Weights of a small multi-label image tagger.
Model: arch vit, norm layernorm, moe expert_choice, num experts 4, layers 12, width 192.
Data: trained on telescope images of galaxies (Galaxy Zoo DECaLS), 58.0 epochs.
Rows from block 9 of a small multi-label image tagger, named by matrix and row number. Rows with one number within an expert belong to one neuron, the router's apart. Each number is 128 + 32 x the weight over its row's rms, rounded and kept within 0 to 255. All counts start at 0. Numbers have three digits each.
Before each expert's rows are labels from the 100 images, of 14848, where the router gives the expert most weight on average: "strongest on" is what is common among them. Only what is clearly more common there than usual is listed. The data: telescope images of galaxies (Galaxy Zoo DECaLS). In brackets: how many of the 100, against the usual share in percent.
# router: router (model.blocks.9.mlp.router.weight, 4x192, trained with AdamW), inputs 0-191
# up: expert up (model.blocks.9.mlp.up, 4x192x192), inputs 0-191
# down: expert down (model.blocks.9.mlp.down, 4x192x192, transposed), outputs 0-191

# expert 2
strongest on: shape: star or artifact (41 vs 1.3)
router.2:108104129221074144136156113176183069155070114131128098179136134104085083114087102095178104181181131145116083095126126082167125110116192095184119115099151149105169099101082127117160064139165155109085152147105172122112102112103139135084082171155181056202172131070121161159110136122146142176114127069128129152159148092183175105086139132119137102184160123128117120121112102102102099150182101120133142143120149131153196144193147143103150150085116130132125101160120151160156092204119134113076143143166146120209094160119118172120156133104094168144131117141111093172141164122120135108
up.33:148119133143155080176126099149143092159150161099106144091142127119140149151077118125119065123173128163136097102117145180144122141118119144147147118114165137163134146121155144045125096147120110107168143129238146182145133116121086190120138083082105145053049159105144155151128112144162100183123156109150104152101134115088155117123110190094188091090186123105104120124140123149072161102139136102154067097139114175122127122054138153121214151094128135083136087098129137090084170132143136080139100147146096142145078148199100156132103159185137059114094172139104166055124178124129088114
down.33:070103156156081169173110177132079144146120148159094116183118140120157149151174136191166115129165101101087161149120104136107183163128138111127147113117115151067167122063096136194141107148097128139140131074113183115077110112128111188167109132096124093096113122117097066156138139170136117114145105119150215082081155183117147135112145127127141090125167123217121141101062145080136151150142147146100147124138129159162109149135153115061091111108090149141095106164107053120158163096124141124145103166141129089093142122126138148114176180101110129081150163076147066193081023125124111146
up.34:140131110135205160147134113133083124137164154126117228143088101155129125110139073155144123092150128150132125112093161194134091085147180088118089128136119118142187091123135170135100151125156189165076074114087100096103178193137181096087090122174112109118121157200125128183147140143182166092114145123131124070081100129146138163154093136139046072164095159193115192111145099053157078139150083171101119079128168146101163125092126110118094123132138097138159145120135140132098149139119159103165092133126129151137121099102142102108086115114138121151098116051181150141175066128103173123
down.34:121115101181125143070099138136121072116113179079151119118157197079135089112142077109102099124157135116136199190130136133189120148144141125145149093167196130152115113129167148071087143110092148162147107156087151084185092120081103146155186113172198120144160142123153092128215094172093104085112117079165141145092071169149135148138150176134087107073156132152173156106170183124132155105110144105084124110141124123145173088112064135118071143149158091136124115141124153113132146132165084128125079139140092061062114086142110126138111153163084118146095208133138145154141074086116100112
up.35:084145153092156099119086150110117089154198132071161108111141098100133120087159135125135156149172132065113161092120164143107164132155119090101115126165108110131168158154163118073160113140168123030196144167131111102088110095114153149086147095097165111154091125094098175079143126087132125079107098143160168191087091094095146143154155166045117170118120164086205117144135069156108175163135070095144092140142129131160170140181122137166095148141115134144065147131126154142104185123102091102111100210101158102118095138131147081186147107120158126164158136081150149135135101171143081084
down.35:154085138162099150126101168140145175119152143140073163116146079117131172162180105104176104079145150174146148142085107085104096130064127116090091138127151126172119083132030125165105156163101140144097090121076169198089139167155152081128064123167138067089124144140074133192146117137143095125108146174157117079202082093192115116117153102125152114094105115180110123080142135132133115139210127127168136127126133144106158124146174109141105088101149140151206076128160135111151074143161146144126127169114142109067109170152133165141122075118060117100151124158140124126077123105140159060
up.36:125147167091132138081122097107124138110113178071102138116108189090184133082107073163085145186155054113110137136147158159110175131138134155138112158110167107165085172130126102145176089135156147133097114148097089149128135088167210154113139088126142187165124144154078117148129141145143150122155177108097118092148144075139159102129136142117107059153149115153163128110154139155059120027133132093148128091091083114148132158118134139142079094140153113121078107099145139159134142135104143186180103117131170164146123065185125134085096115075117126164227135045104119154100150159056113135
down.36:153097141075136089189106113079119082092038085149106168132111115139130111130101100076187192168119112174150163117156164086157161051138119116147102113151124112138089135140155104120079129183153070124134130147203077128176104138124119055135145123181095129097118159105167110159089092127179115102099106154116072123143116155115117052166089101109157150165129126144141159113120120123194154167131105096147119068147131159099104092134115134161088131150110126128143185104132157108105126165135119153156155126203162076159118107122112148149174111068100177118110196221125107129117112150113171100
up.37:135129100150102113146115135118136104119122109136126107100115114082106078146124092086107112129144069094136157173190162071108062147168106124141073062149180112070154173096183130115140116161170126113105161100183113137193165100160167119097108171141191120138121101172120061157127090136088090108088147110148196148139156127118137116150116116160093158101166114073138117109131124107076081109184161163140194099124179145156193208184124125085074107170154099141150130173144145160118160124124084075068161136203105122147098108136079117098140143102097125124123103121135189136118101171151162113
down.37:100157115099151118102148137168115142139090090140121137133186119129172149122123170088141128122067196108115159096112166101112164119160199142092117173094115153099120131150035157162109089082195123093135107151155098143106121147057107071134163097153148142159112127140175134080095176115125149121216111145115134163118115143120106192188108113078144150156136182194132123194124118109102163091123153100099118139125116144102191142077122124133141105143094096165111097107132156108120103079092143145122146198053137083166128110030147144150127165129168143143060097123128071094153157099116113132

# expert 3
strongest on: roundness: round (55 vs 20.3)
router.3:094086133120125086150076106127164155088140121098156123141112188096130102114144123176182096113129047122175089145140122154120133123100121128124139129056181120114157144123151071109134157141153191143154119120148139114154147168078134149102074153108096131119132231120103150115208089209175117122155047145129165125085182136109071167115083103127137112087123135109122078127071147141077143146136112139134140102163151125101159175141137113161097152213132144082107133192108121075084133136095167143130143145094114064086141143118095070142116182078121143106160105159162100186094094118142102127
up.33:145096166095207177133188192048106137144111164143126112138131110159108153156124100156163130162092137170123187118071171167109104114095149171117129148125122155103153159153124094164091105105136128143144143109141100113149099141099158158116095045149124147139098151147117129114121096129100162117113143071147108176131147110118130154143137092139062119142167074167184119064105189156142123170119123136177097138068115111093085056075108107120141114130114146144063146058077089087118123088183134118082163137094116167096169204132076110166112150145175140073163111097161124113186142128172171114
down.33:135135117146163112113133097150208143130152123131175141164129080147079153134096211102069065087093141112152089134085107112140087121167124153084190157083125121141097156069149151190134147097108152093118159154176110147122152133100117104202146165110062083087149139119144116117155107146154099189100157149094160155088112154160166136171123091159116112143154166138086087112125133145115134131157144137094132152138123131119140085135144127090164130150150044111141063111127150152130159179178091132137169109077146035095130145172168152093145076147128042103123154137066114137160142135093053130
up.34:056087111154126133110164116190120148093129114138189114095126185096064113173097153181131155121166122151178141169187132032142133141145150166152106105134111122155116119113062138161140156100176114088155111096113118123099202092113097069126114142146185107120137084106091155217109152131125095146125130146111114085116144055114082146129192110072127152141116090097176090133134093125101083106086156110142142079136089147177170144124188103126118143149137157103106120105165150169127147125127055144138150104155162203102142089186093165074164142082118151120142106116109127142124101128120143192
down.34:161148142061143162168178143157080051124123151157118131147161158104125094169099092141110176140133134130084140110191150127132106097099116141104130132132175098132099119136100097106088142092184119129159136060129114152111129118119169041084186065151157175109113115159152127129088092138138175107135133216135135124211152145166152145155132111063129136165142141161109145142120094189138154133164157168155154185085131120090088095090103122119132079103080092159120152131171132156165147122105108156129137080069079096171081078148141151056089140116130155137092142160162140091106121109121167043
up.35:101110060085127061045132160171084075158142163159121184168116144176168135094103132100148132099122075095148130137138199138138105162143095182178121184077166150148099101146112149151143112147112149111139102093183119120192110111124125143116100132112133133114091098144111215116145158124103134158138141145060109157089170102110065170094155132125154159065101122093123121141151109115103159185130097168077141072076098076109134125081124112127150123165142082147087147115151103079134158180114129091156157112105139132108153099110185136168133194158125110090178108143141129080178104141149207129
down.35:160183093192108119132121120138178099134198131113094105141169129152150158101134152187117063077114084163118174108105101098124151088097143110119148101156132067146142160107127104076153120164122137107091170045151111038140094120148113135061161110114146091161142115162114109225116117130145135173090120143158146204162088117166125147126131105141180084134114140159146158089118143126172118086111117127103106151159101115170107089114117150192187196181114137120107077119081078154118153150174156106078094127128112116106131152155090138104114106141200125147136096079112144137082113158182085095
up.36:132143118188088119181205115176151126111120115051123076112133093083112135062109089098104186183154134116087162117149121142129098159144109145151113099087117135166074106114142078167056161133099134172163113134115072078097083126089076135120165188115165100113139114158092153147139167101137201102156114103122140102105160104144132161120175119197110153113150200158123121108087154116130082162120103115115147137159141194078084175127128140132125041132144123117118152099108119157127155147167145089103145135091169092148105094138126144131078103141143126113136209158063117110102100192187124135
down.36:106076180056103139086114146105102142128182090136109150195058113216178147108123111146148077169191224142201105085086165109136118131092159088176157111103138159131157033115077139144114091141136137081145140152122175147076133124137141129171062130113147104200158116172122119132093074144108112121104133130111107116097164127126146109094109118102077105132172124115120083125094076099116142193145161072118153140169156152122168139120118117120148121192139188165147105095164171149130073138111148092146128134119128149159091100108102137073094154124105117130123152085116131127156154113107177138
up.37:146157113121188086121098155080086128119120130127113092153087117086125214117162127133167148129092144102100089121154129099097144135147100177097152122070142079102177130181105124073145134047163086139177135117134158123154107105149112102128118140122161146146067180062125129168109099153138091068136151095160139105080087134096124111132155200113162146161155063192139100135106094093123161102092134144139152172099144157128098141140104146148147141209163171116133157071098106152070142126168123134152099157135137099158115170145167104140163129043069127201102218141107140130084103150152109145
down.37:142130138126092120154183149172134068111146144104123122188161080068155055119106150114085129110195147088151113113104113099172180169106141139084082162128161118137054104084132164150114116107170103143091101148138114112105127151153121137147105133148128107091065134099112176113130153136166169102101104118130152130171181074197158137200106148207125119109079144154135158111097184155145132168142135135125153110106172176126131131128085163103124119084055089081156110173138097101047097144072125202149127143107174177070105115103153124135118167166147114116161154098122101113180108090128068120

# expert 0
strongest on: roundness: round (51 vs 20.3)
router.0:146124177116173124062116152125105121138212142144108163132162068064209166208160089139134189117088131122150150142104146100114126112119070126061116136108094074160110101128162134107099097149099140167101150158103125155126117062129188115117106102129109134105127085183161119155142084117102116091148172182135106104139128156160122089159143143115040114123081108183139125102121179109141143111117154068184137173119144116124096185082104152167121143144083123144118123118204094216122098110166142146122142108074160103098152082164144185118082115141133117125166141084153125112100135088163095104
up.33:127109126145149129134149172108121093106143105114111072125162110099124107093110114218129128116120192105166157186174105073103122133205141184080123066103141105192163110111130115149137109133123113135144124163136112119135076121093138129074105107150115068090135104151095123094189066116182155099154142120122114158118169153121111146182116166167106139105084186098118085161127176088127140106155109119156156134170100124098135104163102202199120122152118162134110176119120089172163105118183115177114025144092129052153148074097118109100091114124127151122124152069118123130172191135174102086
down.33:137174131099138090120080148127174137161137107143110142124135164126107139150111170078098099143105118139134145111172128188079107095052121124135087138152081168093097149161161112126213141161154163133109105161134075143129118132117141107077121169119125182153070112129107077116137168117047154126083087182164114128057152141174164178122170091147124104123209126087146164120136121143104134125127095135077094161134120108164114137100133077056129213091134087130110133139145131186138161087104101076095189170163108149129148146106107133128102161129167070075153189166124094177100099116111159178
up.34:130208146112140148145143113153135120108123136183188102095203123103135116171151158143179070077124111126121127110144108150112165083096144119094100091172100146146050094142141108078140168193148158147137131081182145153151133132096108127152130112223160116095143132138119159108201047137125163186152130119085116178133156165186123109127126107083095118113170096141099122073122122095167118116158087091215091105163121140104164130201150138127108150168173147125154107135093100141128138137130119070127139085093107125106145111075074076115097130100061106170127079108135114155145104137090077127
down.34:136091137157138123163084164151173152117132180079158176150092153133115115079128059151116120205164135149068178100197119093116109202140121071174093097116157103065109138122118120088114100127154107144132139170093139148089116161117113141112087196115126144188145094156111122152112197155113127099078123102209131125098158179147165127069171113151093123136189135122071128143073152160102111119121137155117154157093157105131168095098091122137113140135168174177133113160096113137094168093066177135103122140140077125149160125117068130160144088157108106075134163139130149052147158077087112113
up.35:142147111093143090094120163062128119146124143146110109140118103192194125113151153198122162075064110092137179156162187107112106159143130157083138215165111148131108155117112131134105133138152168147191119137094152153099087109156067112153065209124109102080154130111184117144082154133145147128104102102187120098145122119112110083122136129109157114122133120183138060114172107077142122131083128146131141212122086162125147177107136097139079167048164085118126125194143054151123107124132115105165147088153141154153170131151197118129055138113071106129134119111097153133122164087115108099
down.35:127089119156121118141138143140104148138137169102143160137179098162136183156111085085174063148144125087116153102149176154137135120070170073196170162177115154139130111131166123131142071098079116162109074162164121099152174083156104170133099132129141143111104169138080131150139114097113156122132132070090205112155083138124168174138161141120140094078115108109097129100116098131173168065133141126103145066154099105145098085155123117106101038168109137158138093131103168159087183115106116104130083147122142117114085160153094183137215147111203139115179149093123100108145133088116031144
up.36:121105147110116152169126079110093113124174125094163121113161118117156179140069137102142113124092138134121080184084141114148127128168124090186153153114217131104108070107126156116192172185208105140125115091121086071180183124177096153133089136075118141162134062102096145110126127154128150149087138069176146140111119116159135082134109095176159120073110153142139109135131075111093150122136122224119097158157133065126044092138111109172162163158109090188107077078132154133149165184073106154128110083129161138151112137165101138174127155139101140091113121145138120093080146129104128177
down.36:189115188099177140132128046140115137153105142152120164132103119159079137140152109178123146134123107116143150153134141167135099103156167117066118078112083130102118122199105146151154105116110161152108122128111116111057071091135137114168157071161086105182119109116128175143146136084107096173135083166146105217123075195151129141085160175088115109128135140119122153101171211102125147130094126078160193136151169130131138119097087089139115070097135176091157136064182105119165095112154125155133175194080108107131112133128126124105087051182135128081081091144142116161170111163129103152
up.37:150112137082074133139132163167122132098124125158071139139073106134116173158149106131187086085144120140147082116163107116195135121070142074162081146125157119157130133137118131117165164087115123140111115151089055086054133160121100152196149186087177109125117060129110131146132078169130179153071087142143139169123135198136130096160172110148117096094082101122145175109122174177165089179169140121017148142164128157139061124135161158126130130105063082073178134147142144165120087103105139123088161154103075121134149145110129109115171126104171096121147138169168132121109104165136164098
down.37:153166108140158130172120074131138142157104087069179064148086160168153068122120143148099130128154108172163089152131123139168160134080148101090113190091091154171121161161128133157090109066107114150163101125143161177157146111147093175072087109120161185114108097158174070139102116134123057130148136036073108120098108163156155125137119154115137146115203125098158112125102070100124146157108111129114131098095063135121134180096121148202139121083197175150091113092146140072125122140124127151160139161075116078104154120172083100108182130132150151169105089082121104151153141175138098170