{
  "model": "multi-label image tagger",
  "dataset": "telescope images of galaxies (Galaxy Zoo DECaLS)",
  "train_examples": 88335,
  "image_size": 24,
  "grayscale": true,
  "crop_scale_min": 0.5,
  "horizontal_flip": true,
  "translate": 0.06,
  "arch": "vit",
  "norm": "layernorm",
  "norm_position": "pre",
  "activation": "gelu",
  "head_dim": 48,
  "fused_qkv": false,
  "bias": "all",
  "qk_norm": false,
  "parallel_block": false,
  "moe": "expert_choice",
  "num_experts": 4,
  "moe_every": 1,
  "expert_mlp_ratio": 1,
  "experts_per_token": 2,
  "shared_expert": false,
  "patch_size": [4, 4],
  "conv_stem": false,
  "layers": 12,
  "width": 192,
  "positions": "sincos",
  "pooling": "mean",
  "num_labels": 24,
  "residual_init": "zero_last",
  "optimizer": "muon",
  "muon_scale": "spectral",
  "lr": 0.018,
  "momentum": 0.95,
  "nesterov": true,
  "orthogonalizer": "newton_schulz_5",
  "adamw_lr_other_params": 0.0019,
  "adaptive_grad_clip": 0.05,
  "steps": 10000,
  "batch_size": 512,
  "epochs": 58.0,
  "lr_schedule": "cosine",
  "final_lr_fraction": 0.01,
  "warmup_steps": 200,
  "weight_decay": 0.01,
  "adamw_weight_decay_other_params": 0.01
}
Rows from expert 1 of block 6, named by matrix and row number. Rows with one number belong to one neuron. Each number is 128 + 32 x the weight over its row's rms, rounded and kept within 0 to 255. All counts start at 0. After the name is the row's rms in percent of the matrix's.
# up: expert up (model.blocks.6.mlp.up, 4x192x192), inputs 0-63
# down: expert down (model.blocks.6.mlp.down, 4x192x192, transposed), outputs 0-63
up.144 105 [119 138 132 163 150 104 133 163 148 128  18 123 142 147 152 133 111 139 135 126 108  89 125 164 134 187  94 178 143 167 114 121 102 178  35  43 144  88 160 118 169 201 162 148 134  77 146 172 131 161 161 183 148 166  87  96 152 101 127  70 125 157 143  82]
up.145 101 [130 136 159 186 147  88 132 147 105 131 102 149  90 164 118 160 141 142 128 120 143 105  81  79 195 188  98  94 182 166  97 141 190 204 167 174  81 138 133 153 152 126 129 134 162 189 168 124 186 117 162 135 154 151 132 142 127 126 151 188 171 122 111 177]
up.146 106 [125 148 138 131 154 136 152 151 148 130 106 134  72 198 128 133 125  83 115 150  99  90 154 123 163 113  89 128 106 182 165 121  99 149 149 170 109  91 131 100  65 144 128 157 115 125 146 195 123  47 163 142 136 112 132 135 160 117  91  81 124 147 148  79]
up.147 107 [159 118 137 149  70 166 128 153 144 189 103 111 142 107 121 158 133 192  94 154 138 138 149 146 140 131  93 118 115 115  96 149 172 109  70 111 173 178 127 173 154 148 119 148 124 123 167 109 153 140 112 100 111 129 170 166 122 115 105 169 110 121 128 161]
up.148 104 [105 124  92 140 142 130 151  92 129 181 128 124 152 145 101  97 141 133 105 105 134 135 131 168 115 140  51 138 114  99 113  99 121 143 125 144 165 103 145 121 150 171 137 123 171 150 168 168  98 126 136 184 111 147 130 111 109 133  78 128 104 101 171 107]
up.149 105 [106 114 107 139 132 127  90 132  88 180 165 130 105 124 175 187  82 151 125 109 120 135 127 169 140 147 102  92 172 142 116 131 103 109 139  83 166 113 130 192 160 138 128 121 109 134  71 137 154 112  91 123 144 121 173 120 121 190 105  98 162 135 163 104]
up.150 104 [ 71 150 119 152 166 136 155 103 117 150 167 134 120 132 100  93 120 151 158 149 155  90 173 105  89 146 140 113 100 108 180 109  84 135 132 112  82 137 140 179 122 151 133  81 188 192 124 112 140  83  85 172 140  95  71  58 133 141 163 173 141  97 148  59]
up.151 089 [144 194 108  92 107 111 145 115  17  67 130 116  68  77 127 102 106 105 177 127 171 158 151 153 120 138 137  91 127 130  96 150 124 105 158 178 109 136 154 168 160  26 116 159  67 147 109 160 190 105 151 102 129 112  82 140  99 120 128 143 189 110 213 142]
up.152 090 [106 159 165  92 135 133 115 136 141  76 135 111 117 152 154 131 136 138 158 141 107 111 106 131 145 120  91 218  88 118 143  99 128 162 117 135 146 192 122  99 211 116 155 158 142  99  84 145 140  94 122 152 138 121 159 126 138 145 171  95 158 106 150 121]
up.153 100 [175 113 136 113  52 154 142  80 120 151 140 112 134 121 154 104 126 161 106 124 124 153 184 128  75 128 102 113  96 109 171 116  95 126 168 156 109 149 140 130  87 149 150 103 149 156 129 171 133 118 111 170 106 139 157 212 136 113 112 159  70  92  88 149]
up.154 095 [110 136 129 109 154 177 144 102 141 103 127 164 100 154 166 125 157 150 195 115 123 106 140  77 195 129 148 131 216  98 129  98 125 167 109 110 123 164 107 106 113 130 100 110 161 138 155 102 107 103  95 110 166  99 144 105 142 113 139  83 144 125 130  58]
up.155 094 [114 152 124 169 133 182 160 119 151 154  98 141 104 148 151 210 140 165 113 170  92 165 155 139 134 148 169 158  78 157  85 148 111  93 142  72 122 171 135  85 136 144 146 116 153 162  97 111 127 110 117 129 134 122  89 122 104 109 133  93 116 186  98  32]
up.156 101 [111 108 174 155 103 183 129  94 103 195 158 139  98 116 176  78  76 150 135 128 183 167  77 136 158 123  32 144 161 131 119 146 164 166 125 146 155  83 105 168 183 123  55 192 103 127 130 149 129 108 129 124 142 122 105 144 116 102 132 102  76 122 149 137]
up.157 071 [204 168 122 103 177 100 116 134 135  67 127 130 148 157 174 168  81 127 145 152  80 158 137 122 163 118 122 122  74  94 149 128  83 107 129 152  95 122 116 115 151 104 104  90 161 140 141 175  88  59  86 151 108 188 139  89 110 133  83 133 162 113  94 117]
up.158 099 [127  85 134 167 126 156 137 130 138 106 111 110  86 123 125 147 114 129  87  94 107 177 179 104  96 121 121 123  85 101 138 127 198 163 129  96 131 194 143  89  67 121 156 117 167 114 139 142 138 117  97 169 168 130  97 106 131  93  97 169 173 147 115  98]
up.159 117 [107 133 150  87 112 122 154 121  98 114 137 106 151 138 161 105 145 130 131 123 160 101 124 143 106 118 188 168 101  64 116 183 179 121 113 171 175 148 120 127 159 133 124 171 151  92  66 142 101 117 130 145 147 172 117  60 108  99  75 101 102 180 106  95]
up.160 102 [142  72  83 155 140 172 139 153 148 118  97 183 146 134 170 151 184 159 103 144  93  82  97 110 122 128 114 160 111  59 162 131  53 120 170 132 108  92 138 143 103 192 123 121 167 130 174 137 190 121 147 128 115 129  77 110  99 131  82  67 157  99  99  69]
up.161 112 [ 79 121 111 126 176  62  80 159 162  87 123  53 108  90 124  76  67 149 188 114 114 114 173 132 104 170 131 165 105 164 179 139  94 101 120 117  85 101 171 164 111 113 103 155 138 131 170  82 149 177  83 105 104 133  56 133 178 118 165 137 202 116 100 134]
up.162 102 [157  98 118 125  88 135  90 100 193 165 164 145 144 124 164 141 158 172 111 142 121 104  81 130  77 126 166 166 129  98 176 121 124 154 112  43 117 112 106 106 178 136 170 149  81  95 122 187 111 117 160 164 138 135 101  91 113 155 133 119 141 145 125  32]
up.163 118 [123 138 134  93 122 102 144 109 128 106 107 116 103 128 134 147 130 155 100 164  94 113  93 136 112 150 148 138 103 142 103 101  99 114  67  83 162 114 107 126 183 116 132 117 191  75  87 159 163  98 154  75 109 136 142  86 126 170 114 108 130 140 137 133]
up.164 096 [141 113 171 100  73 142 129 153 185 118 162 136 133 146  73 111 181 157 109 107 121 149 117 137 164 116 139 119 128 136  97 136  97 136 129  60 113 137 174 152 187 150  55 102 141  75 145 120 134 120  61 133 147 177 112 145 109 155 115  55 113 144 151 179]
up.165 105 [121  93 131 120 146 140  83 102 176 149 110 105 104 149 186 189 135 146 147 194 143  91 134 185 101 117 114 142 127 109 158 150 163 118 151 124  63 154 141 123 159 125 163 192 105 129 100 159 176 126 131 149 176 160 128  97 154  83 122  62 125  89 183 135]
up.166 094 [177 104 122 152 133 101 126 110 148 138 128  71 190  79  82 149  75 164 111 110 200 127  97 100  81  99  90 156 102  26 163 125 151 116 164 157 109  80 158 175 169 172 150 115 141 139 123 138 125 117 108 118  91 182 107  59 137 116 129 158 120  83 154 138]
down.144 101 [147 177 117 155 116 123 117  86  85 138  85 126 133 105  85 135  69 104 191  78  83 161 124 124 152 139 178  65  86 121 102 104 138  99 149 197 144 106 114 209  93 145 108 151  85 163 131 208 115 132 159 111 119 113 163 185 148 134  82  99 125  80 105 143]
down.145 100 [230 191 141 163 121 122 155 117 152 131 130  87  96 123 114 141 115 115 145 133 167 149 116 109 175 120 121 126 168  92 131  56 115  80 102 133 100  91 127 177 118 136 120 118 114 173 150 137  75  90  97 142 121  82 180 134  83 161 157  97  74 143 135 104]
down.146 103 [135 124 117 132  73 109 140 119  93 111  98 125  73 112 194 156  70 160 146 114 120  95 148  83 147 142  96 137 112  90 142 152  90 116 154  95  99 125  97 147 133 142 144  96 164 153 148  33 141 142 112 153 173 140  98 191  88 144 135 133 129 102 101 196]
down.147 106 [139 119 203  69 149 134 129 107 119 124  88 150  98 157 116 145  46  55 108 148 139 116  71 112 183  82 143 128 119 117 107 151 159 116 123 103 122  97 128 166  88 188 113 167 164 147  92 143  85  63 108 120 124  46 128 111 126 149 132  95 160 111 141 132]
down.148 104 [122 174 144 180  91 137 167 124 112 135 142 136 136 167 128  84 188 101 108 114  90 156  84 133 147 175 162 152  53 163 195 134 105 118 176 176  55 153 138 116 160 133  60  95 115 167 149 129  64 163 149 139 104 124 127 175 185 140 108  96 105 119  86 158]
down.149 107 [139 114 101  96 153 117 131 150 147 150 163 156 168 123 120 139  55 221 106 109 138 101  80 124  95  99 107 102 107 121 179 161 135 120 115 182 100 167 105 130 156  77 153 128 115 113 103 119 132 124  64  87 146 116 131 115 108 105 135  95 131 125  80 139]
down.150 097 [125  95 126 129 118  69 194 140 206  50 154 150 155 113 143 124 151 136  82 159  82 140 193  50 180 139 142 142 128 183  75 102 119  80 127 120 155 130 117 103  97 128 127 125 154 119  87 100 128 114 160  43 132 116  61 189 121  74 107 154 132  51 145 101]
down.151 090 [162 100 136 119 163 119 134 169 134 130 155 132 139 159 126  54  84 175  63 106 108 109 173 104 101 149  92 137 141  89  73 141 126 125 170  75  90 103  95 156 135 118 151 144  81 131 178 139  87 170 123  82 146 117 187 159 123 118 187  98 130  99  67 170]
down.152 091 [151 131 166 121 114 131 163 114  43 104  78 104 132 141 165 109 139 131  93 133 114 145 165  74  84 156  54 129 174 186  74 149 177 133 166 134 134 106 121  99  97  98 131 111 141  91 181 167 121 190 153 112 117 108 169 104 114  83 158 170 130 121 160 186]
down.153 096 [126 138 105  86  85 156 185 217 165  73  80 114 128 102 132 110 127 153 115 118 155 135 156 168 132 106 165 110 129 140 145 144 155 135  99  34 123  97 136  99 165 125  80 110 138 125 163 125 100 147  93  87 136 150  97  60 115 173 164 111 137 161 127 118]
down.154 096 [118 116 152  98  81 117 137 134  95 141 119 150 145  83 113 158  61 143 162  78 186 111 136  87 113 163 149 133 144 133 166 108  98  96 126 205 128 153  59 180 100  90  92 147 156 100 177 129 128 120 105  95 128 117 151 128 151 138 108 115 155 159 125 165]
down.155 094 [122 143 121 148  94  36 112 148 103 120 121 156 148 142 140 116 131 134 179  99 135  85 138 139 140 135 142 142 155 112  90  91 148 169 161  99 140 116  51 129 176  82 140  95  50 118 134  69  94 157 127 123  73 122  46 159 139 149 121 131  82 117 130 107]
down.156 097 [156  58 169 126 114 110 154  68  99  91 165 150 171 169  88 163 158 164 128 105 128 141 136  89  70 110 141 162 110  83  55 142 150  95  73 139 104 186 157  95 127 152 120 153 152  82  50 163 139 152 101 120 115 114 141 122 104  89 156 178  77 149 131 143]
down.157 084 [ 82 137 120 125 218 136 112 150  92  85 157 151 118 109  97  85 163 130  68 170  77 134  72 107 158 111 158  90 185 152 136 139 110 147 117 150 150 162  74 113 139  88  97 138  79 107  93 173 178 146 127 120  83 138 102  99 137 113  63 115  96 108 130 129]
down.158 100 [ 57  82  92 116 119 124  82 135 165  93 132 189 173 135 160 147 142  89 163 150 151 141  94 107 165 148 152  93 134 138 131  93 143 106 115 113 150  93  74 193 128 112  93 159 130 148 137 117 173 134 148 138 125 101 102  70 153 125 181 143 149 145 116 134]
down.159 112 [147  99 128 163 170 113 133 131 143 185 141 159 121 118 129 113 121 103 186 114 167  74 122 114 123 125 139 125 118 146 184  91  97  77 151 184 112 101 117 112 115 129 177 103 163 168 195  79 159 139 139  90 108 123  97 119 106 113 110 140 192 140  94  88]
down.160 092 [111 183 151 118 172  68 141 147 102 106  92  94 122 198 139 111 125 149 115 137 146 110 187  70 167 140 100 111 132 155 166  50 141  92 106 139 152 130 142  93 141 208 158 121 130 159 103 102 108 146 121 168 146 215  75 112 150 153 153  96 115 113 153  90]
down.161 098 [125 207 185 106 121 157 181 122  72  91 129 114 117 147 119 125 131 154 108 131 129 122 107 174 161 104  84 122 155 140  84 139 131 162 134 118 146 146 115 175 140 147 150 143 125 115 115 188 150 162 105 158 139 102 151 120  60 110  87 142  98  62 130 145]
down.162 097 [132 131  97  96  95  58 120 124 153 155 108 130  92 129 119 149 162 174 186 128  55 147 183 129 189  84 162 127 118  63 134 154 123 169 120 185 102  77  86 141 177 121  99 148 116 126 113 140 173 105  84 117 132 144 122 152 147  78 114 125 117 128 163 146]
down.163 109 [126 172 145 129  95 133 118 104 114 135 108 105 109 188 178 141  62 192  96 123 115  67 102 128 105 111 138 125 126 142  39 121 156 143 129 150 132 164 163 104  73 187  89  98 106 133  51 152 108 133 142 116 192 124 171 168  88 117 115 188 128 131  80 112]
down.164 095 [123 167  97 117 147 136 136 114 138 201 175 139 167 115  53 107  51  88  91 106 129 153 107 134 114 109 161 125 121 129 117 105 118 105 103 136 133 109  83 123 108 175 102 152 109 134  94 173 163 117 141 138 111 103  70 154 144 141 112 185 184 111 150 147]
down.165 108 [110 102  81  99 153 119 162 144 142  94 198 161 125 107 154  91 106 120 125 127 180 144 162 173 178  51 124 109 145 124  85 122  96 200 147 165 188  90  82 134 163  78 118 121 147  67  73 154 146  79 162 151 123 124  86 136 131 201 170 153 141 158  79  84]
down.166 097 [ 77 203 133 139 142 195 155 144 159  95 163  65 150  96 109 125 118 101 117 221  65 137 155  90  91 168  74  95 119 133 179 114  89 122 163 162 124 114 124 153  93  90 137 121 157 147 115 155  99  92 111 123 116  90 117  69 168 133 106 180  96 116 134 120]